Weights of a small image classifier.
Model: 64-pixel images, patch size [4, 4].
Training: soap at rate 0.0033, 15400 steps, batches of 256, held-out accuracy 82%.
Data: trained on Sentinel-2 satellite tiles (TerraMesh), 145000 training examples, 27.2 epochs.
Rows from block 2 of a small image classifier, named by matrix and row number. Rows with one number belong to one neuron. Each number is 500 + 25 x the weight over its row's rms, rounded and kept within 0 to 999. All counts start at 0. Numbers have three digits each.
After each neuron's rows are labels from the 100 images, of 14848, where the neuron reaches its largest size: "strongest on" is what is common among them; "lies over" is the class under the peak. Only what is clearly more common there than usual is listed. The data: Sentinel-2 satellite tiles (TerraMesh).
# gate: MLP gate (model.blocks.2.mlp.gate.weight, 640x160), inputs 0-79
# fc1: MLP up (model.blocks.2.mlp.fc1.weight, 640x160), inputs 0-79
# fc2: MLP down (model.blocks.2.mlp.fc2.weight, 160x640, transposed), outputs 0-79

gate.462:413485502550478479452488528516518553526515520499483497478452539474539521453519440484506498549496535482507498426484466458485494540538520554485493499503532526522499508476467481523493486501522519501486482535477507519506459449472524501516538510
fc1.462:569514491417481535525506497502467433538524508482486504537517480516462482467484520511530495484516486531494487562505525492535514487470506465512487473504494526499474499488504505488515539482473472468514467489508519517487529521512523502500468501
fc2.462:482461522459514536517505472542498503523508512452518492506491429492516474495501502563499455470485502489534492509509542499499505493498524471483481486508489531483474489499512487522548487505466554481492523463466494526461483519485530478501480504
strongest on: crops; main land cover: crops
lies over: crops

gate.39:489506489528486463485522503506514468533461481543488554535506535494477466491477489520496489518464489481526480481557522484529565486494547466515517507492503496441465495519510516476480472505499507484470482529513509508458501494517517473506541511
fc1.39:512503483469552482487516507487533482508516491491487489486504492480535511561538474486497514462511495492537481492482468501499480522494536471504508491485485477524474492504493484499499506491509469544493525430554495482530495527433517526514510510
fc2.39:512458465487495477529540501503480468504521487490507485490535493501565526519488499520529473506513484525446506468525470531481462481529546524477541418499505533510467498490505516481464499540481496502511517444510481499464489450463495492501498514
strongest on: snow or ice; main land cover: snow or ice
lies over: snow or ice

gate.24:504529482490442493459523484534453500484534490529479531507487506484528503537518505517484505490503439503535526494503555499469487496486533466520477492524512524485485479501532467505523543477519460526486516484486469481530439534511510507518521557
fc1.24:499487539494529492550470502492529498515488500488482465504529504469463512472466524530499535494517511487459470510469493463499512497470472530483531510473513535527505512534480529513493484499526517495511476520496509524505518477492444500483467460
fc2.24:512532502536528456485478437474519519496495484507572480477492500489530510489486443503530491510516468521493526501523506536521506516491497513477525502476537504517510493491496511522510518473490490531503503468480461478535477442468477493480509455
strongest on: snow or ice; main land cover: snow or ice
lies over: snow or ice

gate.209:479460483427463526512525478464512518471498471534482561513483507487505469522533501595502509479499526517501446522531468498471446494502513448495442495498474504501499471478508504519504484493517514463502542486496494518494460490498539473487519512
fc1.209:480456490432464527508530477473512514477493469532479560514484508487508472521532501596501514481503529534507445529532463499473446498502512454490439493497484498495501465477505503515506489494520516470505540485499493518494463493501542473483514516
fc2.209:547462448520515504498545493529510509499495504517546491494500463515502525462474474547482472504450471501483505474448496476469452482491534518496529519502553494504481532526493498533472499513515501505504478494517497443516442485471482516528518507
strongest on: bare ground
lies over: rangeland

gate.183:507533546504483461504450487515493495482519509540526477496476506490534536493511501495457497507452461502495501485528510539444515482513496508483486520503511473479504481503501504507463494472511474507460499505514487491502523484490530532532538536
fc1.183:500531527474536510502508449523519489493464511500474485499518499530541485514458488512519506444516471523494507513493465515478493501487498498497521528481530500516481529528517455515506497486518540519488542521482472493473519470496425474560535527
fc2.183:488514500475487511498509483549548456451484512506459556521530458514511454525463468522534465542531509520485531459515518451555480518502505490510525464486457503464499526518470496521505474501481514474492506484508485512516489529527484489505528510
strongest on: clouds; main land cover: clouds
lies over: clouds

gate.347:482484518482487507502459448495500497533523523489469534473500441497499507493492532493509448476490521467441545487468473469501518503554495537478518486473509494533490538541451468515530496524488485468491489485475514480578513504497533510533488501
fc1.347:497492494460508502499496482503544523481565509451466548491485464508475525522505493510517447453519533502480578507500493489452492475488523474470508493487512482522529489564452478477522520520499460482521471433506501513567509499513521493547491487
fc2.347:548508506574458489510489479492496480500508534475505481459508477478513488528502529578555527446490487474483532507491526489486497499487510501490499477488479512472450453512475512504473505518547521499464529508510526523505466453501513487552482470
strongest on: built area; crops; main land cover: crops; main land cover: built area
lies over: built area

gate.312:498486480491513497431543541476497498477524478518514480474475484476522505469538523532503511494530499505534512517455542525491525470516490474494487472537523524502502514457524489479490515526517444552494481519476511568517498470499500521503531531
fc1.312:524506570469505501490508496501485469477478486474518491447500471521495519479485490524502539522522488538497472504475516482487519446519505530496498504505476513507513508462526478511512496470500495561515498548479466470508521505500428508485515555
fc2.312:502494490495491524495449464526515529478530450515515469539474528491526510480487478592513476504490519514506536524496502561505538524509478458501526509531515491519504470528510471505484446490521486520496493463488493565466516507533532480505494467
strongest on: water; main land cover: water
lies over: trees

gate.272:501469480493472535513542490539493486465507555521512464495534468480495497480511447442491484494460558525476529489507453474558458510498524476496518469486487468534501487510498534463497504500487542457506475487524509518497487506548480526484509504
fc1.272:517536506528530467474462487469497521536474461469486544491459515516511490537479534564500477491520441508525463506503544515438537485502471512501466527512488500477488523490515471533503508514517489522492521480495525486486495480465514462498496496
fc2.272:475527486471496469497482520486499518530527466510522503501539493503517504510489547523500462510487519502492492499460530500511503500538452513525493462467469450498486490530512500473508468499510524448532512488517531487517464511514478491506499512
strongest on: main land cover: water
lies over: water

gate.239:526523533510499536500478512464538503527518522522531509495446497502507472481456507498445538490490476520530476523519454523497524480543512508505515477486494494536512503503517497495461500523463560482489490508520532491482502496490501483494518483
fc1.239:513469532547528487481523518490524500468522488510496514479444482508490499468443510473434541489514511516510477531546512508499526497488513514480462479480495504514533477510502504491457499502457518511500444488491496517501510515494542473481476478
fc2.239:458468461545520489490572520504501500509497500530543531485506512510526493501525506457474510473450503448493498530512533486479466501515505491505446493492468538493486512487503486487521547475482502471497508507484479490538464539526527540501489493
strongest on: water; main land cover: water
lies over: water

gate.76:491502507470457498472520484458505507523506506492537515478544489514503484531453460510507496504517515494495465527512501478531519519519485451487530496483483529494541496485494505498519491494481482500513502484490471511497484487518490546479479554
fc1.76:482544502506511503506505556503561513481490500447456493510526466491495528445517493488489500496476472511512486429504512472531510491523531470482551524525488506531493501510507511512473530472499519480517440513515494505491510493524528498527464479
fc2.76:530497467524536495505491493473490487543458486464502479509498502482542523489499508494493471548508478496499508475474515468484520496523466522489483464503516533514519511517507501490503502483528482484467491532518466556505494508496531512455470525
strongest on: built area; crops; main land cover: crops
lies over: crops

gate.213:470489492524500526522481518525493483509497475533498482487520525475521473467472491511529508480465519512485510509468531544478518451458472474500495488523545562490482544500527532522540500486505451495506509496531551524517508437501487530496494536
fc1.213:501521454533487480459491503485497500521508502405484512496468475488472509438549448526501466483511514532502483475507485489542500485467528502499467539483509497484484476497488525478465516503510485473477493493475517517480547528492516478521479461
fc2.213:562567506495532488551548508501503493480484487540476473482549504487500497499462479517530495483469497510511516497480478475479455515445502486527527512532482484476492525495486474502512486514523508510497515522500528484508497470467464494493489489
strongest on: bare ground; main land cover: bare ground; main land cover: water
lies over: bare ground

gate.476:515503495481540485510518518486495505475420516461513552489513508472510507503488501480496536483473516493496557503543517495498506545491470509480498514493493517479472496524492522509551453548504485499475553503479510471458489561527497480507542517
fc1.476:468469507452529459493502516498492538441507469483490495506479501465514496496517524497530510527524500523474513528487521472530512485481495492481558526486496512524500490526484476542484489517506485514497552490504552530486426496508521509486476519
fc2.476:519464486507485526502455483480524490559538477517456494486528507517518521494514446532547511536492490481514482496495533516490477470475494484496533485505530522486477446485482508534487523489497461497507516555496506486505466497466507501478499515
strongest on: built area; crops; main land cover: crops
lies over: built area

gate.439:513469533553521502537516479478499529525504492508532530503466488498546512509502487446497536499524479497494497494521541532507527504497512521506432475494492478534490511510512509519513467531494506495504493464515481479470475549515518530510490476
fc1.439:496476537518515501534536474494508516531521483519522529487461497517552494501502496435508537501524499508506496493528527552519508480491510513522440482508494487533495516509518521509521466520504506500516519460512491487472460551499507515543468471
fc2.439:481538488489497540493512544525496502514512457492513507462538489477495500462496546469538478506509484512496467490494464547469498472465527500530592511544522477491490452521502516495492509539472506494552523496508498481511478442491534487479509496
strongest on: water; main land cover: water; bare ground; flooded vegetation
lies over: water

gate.471:509485498482534486527481512485510504519499507547552547483516491510513524517461543532486535487518521498514531468511478510493511500518492545482554485523523507456504526488529456508542500509461500462510465522495506490496527526492526518506537490
fc1.471:511454489535494516528469544483507486455511538481480526527495521478505506519513490488467455530510502467506486530483560465485472551488565490551507493501492518488501497510510495496486514550543453520509518462500517492493485481528498510472503541
fc2.471:461528519493470496499475463512470507481486493520467512492505486526465485508493509458505515487525484519516474477522502461499482522486448480505495481478522491522470521533449507524513503464493498490493585548492481488489509468462497477542505443
strongest on: water; main land cover: water
lies over: water

gate.322:499510535458515546563504513505510517504518532476501478515524481496501482527467528483475524487486493478488541548457543470480505523530479488497504509448472493472529530536493499506446498544490536539512501492483510524473501476487537503528528526
fc1.322:510497506491551511504522508473494471468476503534490504525503547521421455506490538471489503448471493487516533506479558497505523486477515452510449474486499496531543480556491514486510518534498476527484506529506521530506537490498508469484507506
fc2.322:493508515517490505493537479512481523450474466486463475470517495515526523500506501522496525463503477486461534458533479455536487483494515506491557480470495490530541497506522526479512498498480537515506496488481483496531507539493505469501524489
strongest on: crops; main land cover: crops
lies over: crops

gate.424:508513504493525499511495490504509457475469530517514505488527465506464504489520492494499511503471480513504502476523492498527513506514520551457484525548527494480479510538488490484508479514485498464484540485547493440533503477505511563499494528
fc1.424:493476536518469520469551525503524503474510540505541472469542490523501499491514540485499517483482525498544498485531502500511467490521485479517460510506519464545528502447546494515482533463519479538537499478465513522483486507511490479470514483
fc2.424:507514509487494495543474511505504491444546458496453548514475485497546481523498489541526506540531518505511463463486453497540493479520518516488514498512515462485546525489521482468541527460503492456558463472506502501474511531525483463509508510
strongest on: water; main land cover: water; bare ground; flooded vegetation
lies over: water

gate.245:491504494494547518523518507475481501471498492534498502506478523460457493538524472479524506508467467478495466455499521469493523464471505500504509494532516520521509473500527496541519531499507452554495491477437483472506509455473492502467479506
fc1.245:550482450489513513523457514495479524491514494530528515499495537481520460486456490524492508507477496491514555502471473528505537502488507518565545485549492468525491468471456466522501487502500478471501491492471500495486475458535508520529475518
fc2.245:522503496497536497467489482508500498494491490467485478484492446482490500505523515520450489469523505486518460484512534488490467526542494532478525542518515504494508503472474501508552470516467498518448500486474475507511529475463483475527488484
strongest on: clouds; main land cover: clouds
lies over: clouds

gate.572:477504495442502514488556531509530545513505513490487525544467497514484447496503535546467533490439481484547507504527504489534470485480514475505521475530494547525468528518480485517503503495537505441517505470499513524471530491461483495497503525
fc1.572:549507498560487489510458482488462472481513494521521489463520484480516530506496474446545466483561523511470504495475479493472516502507481525502484527463520467491515490487517509491478496498437474558480495539494494485546463482545523483505497495
fc2.572:548495458519512492482524485538529484477472517490518502510466495498471504511493458522454477464536485520497482475502475497503486489512490532491504477483497513464458519527554481489496503530536496522510454459507553546462512539504508524483434510
strongest on: snow or ice; main land cover: snow or ice; bare ground
lies over: rangeland

gate.317:458498508496538524468463497473492512487541532510485505479481517528470488472475444522471480539541500491492528477480515544518532485525493567515531466503487483490522527495505482493460512483530521516529478508480516513502472493513524459487534531
fc1.317:513524470471479508543475482490497513474554482511426476494523517492497502430462483489441513494539499483463468481490554486503511499432483485532528486456489494506490499527521528506528497494514506529497502479510511498473485480507509460482478512
fc2.317:447501545510528568517499465500499481468527521470533446480491497476492475487490526499525505513502488514483523511511506512500531516509507494520492524477459524569514502453460457465499514531530461491498494506516495524473461496508525489472508463
strongest on: clouds
lies over: clouds

gate.37:509544514477494536488428525525471472502508498499536495494535543526475506440537433479511457529495558490487498461526514528471509495490509494520507521499499476495518523498493492492529477504549498482537480499453505505510463459518512518525503488
fc1.37:499491489537494528504482511510500460510485513533514475484487512505506484513475507493516444516479529495511517527486484514503496479482546466511486499502498486460533507517493452442478483493519523463506528487478532524442480484484576554513537534
fc2.37:506485532505488486483489502490479541527486476545524490476489502490501518512521500472491487538496521520515521499484479509512504490488493463465479487469481504533479515495494456524443539504464468521489425518445522543479507477524555507472475521
strongest on: main land cover: water; main land cover: clouds
lies over: water; clouds

gate.497:516483487486469480516495501456514530474511470511533457505518489481505519506517485451507478528440455480499550496506519510497499480495570503482502525515531501491494509491532523520463496487516458484482497509507520504502486476530474456485553532
fc1.497:467497464447542496460461496489497526485498519511473491460559461473485492516509493424474521517466537498502497512487522510500492492483520526500542477495526479472422473493488501483474523476466503473494488535510456529479530530483471500478512483
fc2.497:509492460495478513504537481510529538522516539513521483492510473504498519512510469486476498514478478522544479540466444444486518523487529499472484478519525490492457516525526483484508543461467500540494497530520521525493481507491495480462534458
strongest on: crops; built area; main land cover: crops
lies over: crops

gate.278:496478484426523512520509494526511529506488520508501491480498478510501470453488540480470437531526515537475489467485482530498532509467455486495512485508531524514531500508516492497506526528488567454505498501499496493511521490502478496512566524
fc1.278:467481452474522486506476531502509493484530489533510516466482490518520500507502515490478421496478524517532501467498489522482454482469470495474473476497514510538491495495514536490502469483543515470505533466482475518502495503498478497514536521
fc2.278:474463469531475491534525477463468496489502493477443484545492484508526491528473483500513533534470508522469473499543469504510478517553528533501472489525458550446526501518495499463507540520489481489507529452471532560497542459473476472474456494
strongest on: clouds; main land cover: clouds; main land cover: water
lies over: clouds

gate.233:508488502507511509521543513442496523497501467555542489478510546461487491512535533447457527527442484446482522487504551513496488489509503486490506519509546516556525503513523509517486540504524493527479504495470506505519497466528496479509465502
fc1.233:516482526532516460454498508532497486515456501470495519543519460525494511488455474495541502484532536546507471515488529512488504494513476482475476467491474510457497544508507517487495499476512540498516495526512453514487471491487481530509544507
fc2.233:533539494462521498512486507446512501516473544523478477460478548528505494491481500489494535510480494498465528571483519525495524472520539492559514506481537496506499518494502471478492496491445524507530512496480502517522521505514475534470526522
strongest on: water; main land cover: water
lies over: water

gate.294:546517476514478501513537492518526503526502458540512467496519509506507533504483509446499512516502498506521478486542482529538459528494520551512473504468492494523438516479523515497504517486498491499457477501510464502484504507525479504524509491
fc1.294:556507480504500504522535492518531501534515466526516469478505510498513533504481494449508511525498505517517486493534465532536451517481531532509471506465486486523448519489522530505509527488497492496461477506518478499476512513527476490522502497
fc2.294:511531496482526543446429518493478498473476518508502515520529490477553506497512491507485509466502520498485533513533505476486495532457494543501520488475463474428499496520511523506459464486506503483510479507503492538504515471515481495468481504
strongest on: trees; crops; built area; main land cover: trees
lies over: crops

gate.84:472511520535515481495543503496463523503542484558530450491539488504513496467521481460533533503540540450551472471483552520494526507507505479514457520491490480518511497545486488485492493533501547518513500525526514495485475486483483487491513496
fc1.84:488501498465482531509491485517525470530446487428477554501490514438493509485466510523498448492497474543473521503524480503519492523464497514468522506503491524511522490481495483457532518486479487507536502477477522503502494539552515480478535541
fc2.84:490475513572503469444512493509552481520516490460514531525528533464531490495509497558523487470505461487514482478538481523498526477491526447494464524520456512510477509458474500471517456491488491474473519496519522516491501521515507503518462527
strongest on: trees; crops; built area
lies over: crops

gate.114:491494538533529545489512504505528514526502485517536513477506498511559479448506504536458489521452473512460527474519485513496500499512458524487513519549516453456520525510520490495501515488479480512531471534499519515494454484518529430524551531
fc1.114:538436521453448497499470541496506506476496507505496497537519462483475513526485505482497495500478480497502460523492484479498485484485521496475492501495501555523498498498516507505487568487540510515473537494513521523482509503453498520474429456
fc2.114:506493547488499531532502557493527511521487521471556466489517518493547530498495489497520478495506474476547475529493510531500529462520518525465458500455510489491496458488535477478494537499527494508542507490495492498531487464475531527456459491
strongest on: clouds
lies over: clouds

gate.389:482503476502491485528485500476560503481502496534483533501536517561496484486480529493519505490464473526466490476518476486498516492497529519463495478477467467506501514482505514497510537452546467544464508511506498508493521537545489546468507455
fc1.389:466466480464472490426499432525480506491423489460507486491523482470519487461514472528535484499482520505522517500504537466518530511570472482498499490535522513486491502514493502518491484512495495523514493444526513495496485509505537511490513552
fc2.389:530499465524528497498452483468467462492497505468503467485475488509530505506537475467515480522464494478499535494472508523529461507508477545500540489475555500490532478499493505531526492519501515579512501497494528475554505440484487529517513470
strongest on: crops; main land cover: crops
lies over: crops

gate.221:480522502497490504545470498444537521519514484536577508493522486500499507539505500540500529519435486511478516499507510499532507499522481515442516523510492508491482576550494514535501498515467493464504498514518491463480513471554496504505500445
fc1.221:491457514494485491532467529482512502482517490523518506509502513490547488539508543476494491529471478483493502484511479507468532487554502502517509506493532488493483545490491533521491516495467467487482506489492501503547511467504512463533441478
fc2.221:481498506508511532489485430548545494531503491509549493470464488523506492492516517444509513478515476483480521493498469530490520507512491521482457525435510513542535476521484541453479480531517503501519501519470476510495502488538483467488509489
strongest on: water; bare ground; main land cover: water
lies over: water

gate.51:466510486484478509529505476520522512507483525551531513481449507482543534411477534465514531517532505485498510485447506468497517505499502545514506496527525518469453521503501528462572497544520506483498506464471488517506459474523506482514508518
fc1.51:501488530494496487481512507466497480489527500417504449491536488475464484573479497527488471484494535489509492487489498522486505494460542485507530546497468498496513491504475488463538476449518494479502505495507472468448514521483476522520466530
fc2.51:524494479508493550478492544458487496454532539521475493483514470524494515487509481497492533528546526479489485503465534505487500489521534511555452501502492495485492457519496512460560525496491517505543514541511453534471517485516480538528474511
strongest on: built area
lies over: built area

gate.536:514500505558494477478537513491498530534513493519520472491550466536515476474469462498484537490467464445511469529502510482492537476481504481529470520504469495538494488539475511533529476557507520503490513482497480481504473531517537516508489531
fc1.536:434551484503490490516529500519520459518471511474502491536453494484461468514480472500503511481524519537463522506510479530502520501472553492480511499526455514494489479488479526562499523506491455474500543489504495510467516502523528488486525491
fc2.536:488441481512506476467547498516548483516479497529486503488543515493462477489517520519529475536428501489491446498504514515482493485509517483472530501472469529504514538495446497523447541504505490457481522492502497494494476488532505471469488508
strongest on: snow or ice; main land cover: snow or ice
lies over: snow or ice

gate.65:567514496451478482485526511514545471515523486511498464504499504506498498484503516502510502492490481528513511493490511473522499529477501532515428543493470526472494513517547493512534506485493481491489480500493519522468516476478464533484498493
fc1.65:497486483501513485477506554500456452503506508453500477489521496510503472494512523527490502525526520453495487534510529477519488471498524473548493482508502476497507466502538502447511494474480519514503490535455477499508566478514455534479503496
fc2.65:476481481502501488519482529494496478484518487517487509489460513524493529510498497441514524528489510468533516477515504504480517476515506428473555525467524478496511531454506557533464516517512516513493503526501484524478470463527485502461524482
strongest on: snow or ice; main land cover: snow or ice
lies over: snow or ice

gate.286:501550468550511485498479464519529532500466484527543448479507552494520481510510483513510522483477483463508515540493497488535527495542545588501509502520497513471496504469500502507493496465482478540466493477518506533474507454527460536532504540
fc1.286:448507474530517475479467481491554510509456525520506473474541516486542486477500516502484522488480508512498502486505504474499531516524505571470513494496513517460477449470485470492479498467493528513493491489480484540477532482486498497500532526
fc2.286:493525503489475466481489523507511488496496523544493526488535519512549492472559494499470459475488508510533507495515474483491483519428517526470481469504499508465492484476549504547494522489480517525526477506517548475479511494476495539466524534
strongest on: crops; main land cover: crops
lies over: crops

gate.453:539518505484506469529485437516523496471526491517507526521478459505507496489494499533538534456478508511517510529521445480461471520503552515508485462458489451491504548523465502548488494543514489484488496517483514505518466503510511503518492537
fc1.453:511512482529513504516488492464520476509480498470502486515523505497464479441526474483552489509478487516456490489525480524536469567509534510482480516474514517512524496482496483516494461502539479477519449480463482499480555506491503481506480500
fc2.453:547481536491526508488467524481501468513487474457510482475484501468519493486479502490453492462484477478504452485527520484493478516509487530460522517482516486478486500495513462493493534493466521537430505501477510557498484494439499514540501498
strongest on: main land cover: water
lies over: water

gate.191:457460511481526500497487504495459510517501517500530518499488502476507500481480499469504526507478517516498474503468516509533493526519505511520489519473491517509457516440501463492507538474504499556495450495503489524507499499473485505467505464
fc1.191:528513507484522508497524486461557498492528493472531528525497455499517478498552474463523480567512478533545518466514535504520501485483491520550489491486491486488461493557506538468494500516462487493533504494527487462506500531519478525499443462
fc2.191:512537494545497499500472486504460546547531492475463476502496491497530460492507447529521477534493469523492451473497458452480476498474513428498482520543481460517504474508497506513463528517517487517492489531481482514498495475428487456490509523
strongest on: main land cover: water; main land cover: snow or ice
lies over: water

gate.224:483450478492490504489533462484509524495507560513500499483512512496494486446456460462520487481495529524503528489459481538483526466529528509503491486497520549492525504497529503496526537487498480487472494521491494490511474531493470494469497515
fc1.224:495513539514466503496482511553500519514475510507489463520474473480482501464486494517512490494493535530482489525475454504514457481560486516492519464478514502496485501484463475541515469507502490515444453476501505487546466473459470544495512487
fc2.224:454500500468487487496531500485453480501493462494501473521543520510469512552489475436523524502499510455489497535501548487499491524542502514509529452524502534476474492542462488478527528484497503500518490525489533470516450521532515494477486523
strongest on: main land cover: water; snow or ice; clouds
lies over: water

gate.25:499504481499471457515529485511451509504530537510512495494495515491490538499473536452509539478495485509494514507480518495487495530447472518513495498490467549529535503512522505528526497483496506515498522469485491500517476508486459554508476526
fc1.25:538508502541541492508452490496540461520469451466502543502474526513492468527499508521448472504495469485497506516485477532504492493519542495506492484473483499495489492503493509501461496517518508484499454477465443473498537465523496465513497513
fc2.25:528460472492534488474502506487458535484523497464512514530503503477501499514484456536518490495453500480497503524471511458495575506524526507522496521515511508491524551467524486442469515497507517490483453533495438486473472495516491509501487476
strongest on: crops; built area; main land cover: crops
lies over: crops; built area

gate.91:538517500479445521502542498519505507521479506521522485517455561504501497501522431515520531481485538480501450516507490521514505514490517494464504495524466509513460468504499557484501477524527469484488545512471473491489471465522523502526505534
fc1.91:495496485457519525445517524461498473458445552519526494513484522554485498495513504488516482487529509526520512518470512503503525491492498500480518468541513483473499504481456480496544477525478516521480485552478552517476498443488503486522488460
fc2.91:487531508478520483510490488483483504516504474518508504494483499489460526496484493564521498512495508473432505490520498535493504507528529500528469563555512497447483447502501461509490466503513480485516494517523478474509514498549512506550508502
strongest on: snow or ice; main land cover: snow or ice
lies over: snow or ice

gate.33:479521487478467519456474478479540512473467532504458551478485529475511491503525482466493519469510467488482551477505475542475504473526503499460524533496538494493507498519539451533501527499523486501470489505466517492547527527480494501454527500
fc1.33:488465474561473472497549515523463518492476480506508480482478542497488504484498528530500510466523490502536500474531496478484497533511488560477446456499511529437507477510495506511517470498483499526495489531483508478469518504526512478533487548
fc2.33:534491515543478475473486518497505495535464483519482500454496474520536529512556538470500530472488507490527496498523441455518458462535538505460506546496514479506507475473525490521477458523481489534549532524515505491518526542505485545523487493
strongest on: clouds
lies over: clouds

gate.345:488548531494491492480487500514481513506482523532514530504489505442535518481522506512485476481510551495474528522468441514543527463483491500458520448480499516477534443467488538502501465463486466488477528495495505509449487486519495502515533528
fc1.345:497486545472466489516545461462510461497525485467532465488530481516465478481476511499474472501501519474448526504469491482494477523470539501455484515461459514519496535501483523493498540486482521522497486527506492465513523527508463537500496484
fc2.345:502474503474497501541534483443513472462501475493527457492481492530529516538525468519545506495503502491483477507513475482492492510501497511513502495518488507459479510467538506497504513509512507541515507470473466467513507483501475525485513488
strongest on: built area; crops; water; main land cover: built area
lies over: built area

gate.118:481479531481489503507443507492466454528568521530520507509495514491546507515529480472537527521484469475502491489506509462458506496459522462473513478469506521524519511521498494526516525517521440472552503500509498523505482518513507548485491522
fc1.118:518505496488466522482478532515474477515496476537492554507485511527521493485528453520540480526460517519497466484501533504464456497496545463514490493471476515515493483521492515545483571501480496456474473541513465518512536473498532483463513510
fc2.118:503502467526505476499512503528510489502506513471527443513481493503542483521477541564467473508494494504510499481452492477508517493533500539479473521505500510504498515489492505440504473476510502516529438479522463510450507495491517557512531469
strongest on: trees; built area; water; crops
lies over: crops

gate.285:478532487500535472532483513505522536491481529481515514555521519475491523502519543473518505458485527489532493482523493483479499467498557523502511480471476543514507495501448444507486495541468482476527508521452541495471510495495531472501502479
fc1.285:492480482515462473531503506466554515495525500532509424480513488500541468489480468539498447489479550483502481505477478493533499471540494491513496521510520515540517500542534514503509499481494495543495546475520475471496527516505518494468526510
fc2.285:413518491492486429517522530475478482471516460503493514472468528530514491492519498489524498493501515526532483471480476514472512514512501511475479520517515530510528483535445547521496497543500512542521463491532489459512507511538491531520527472
strongest on: crops; built area; main land cover: crops
lies over: crops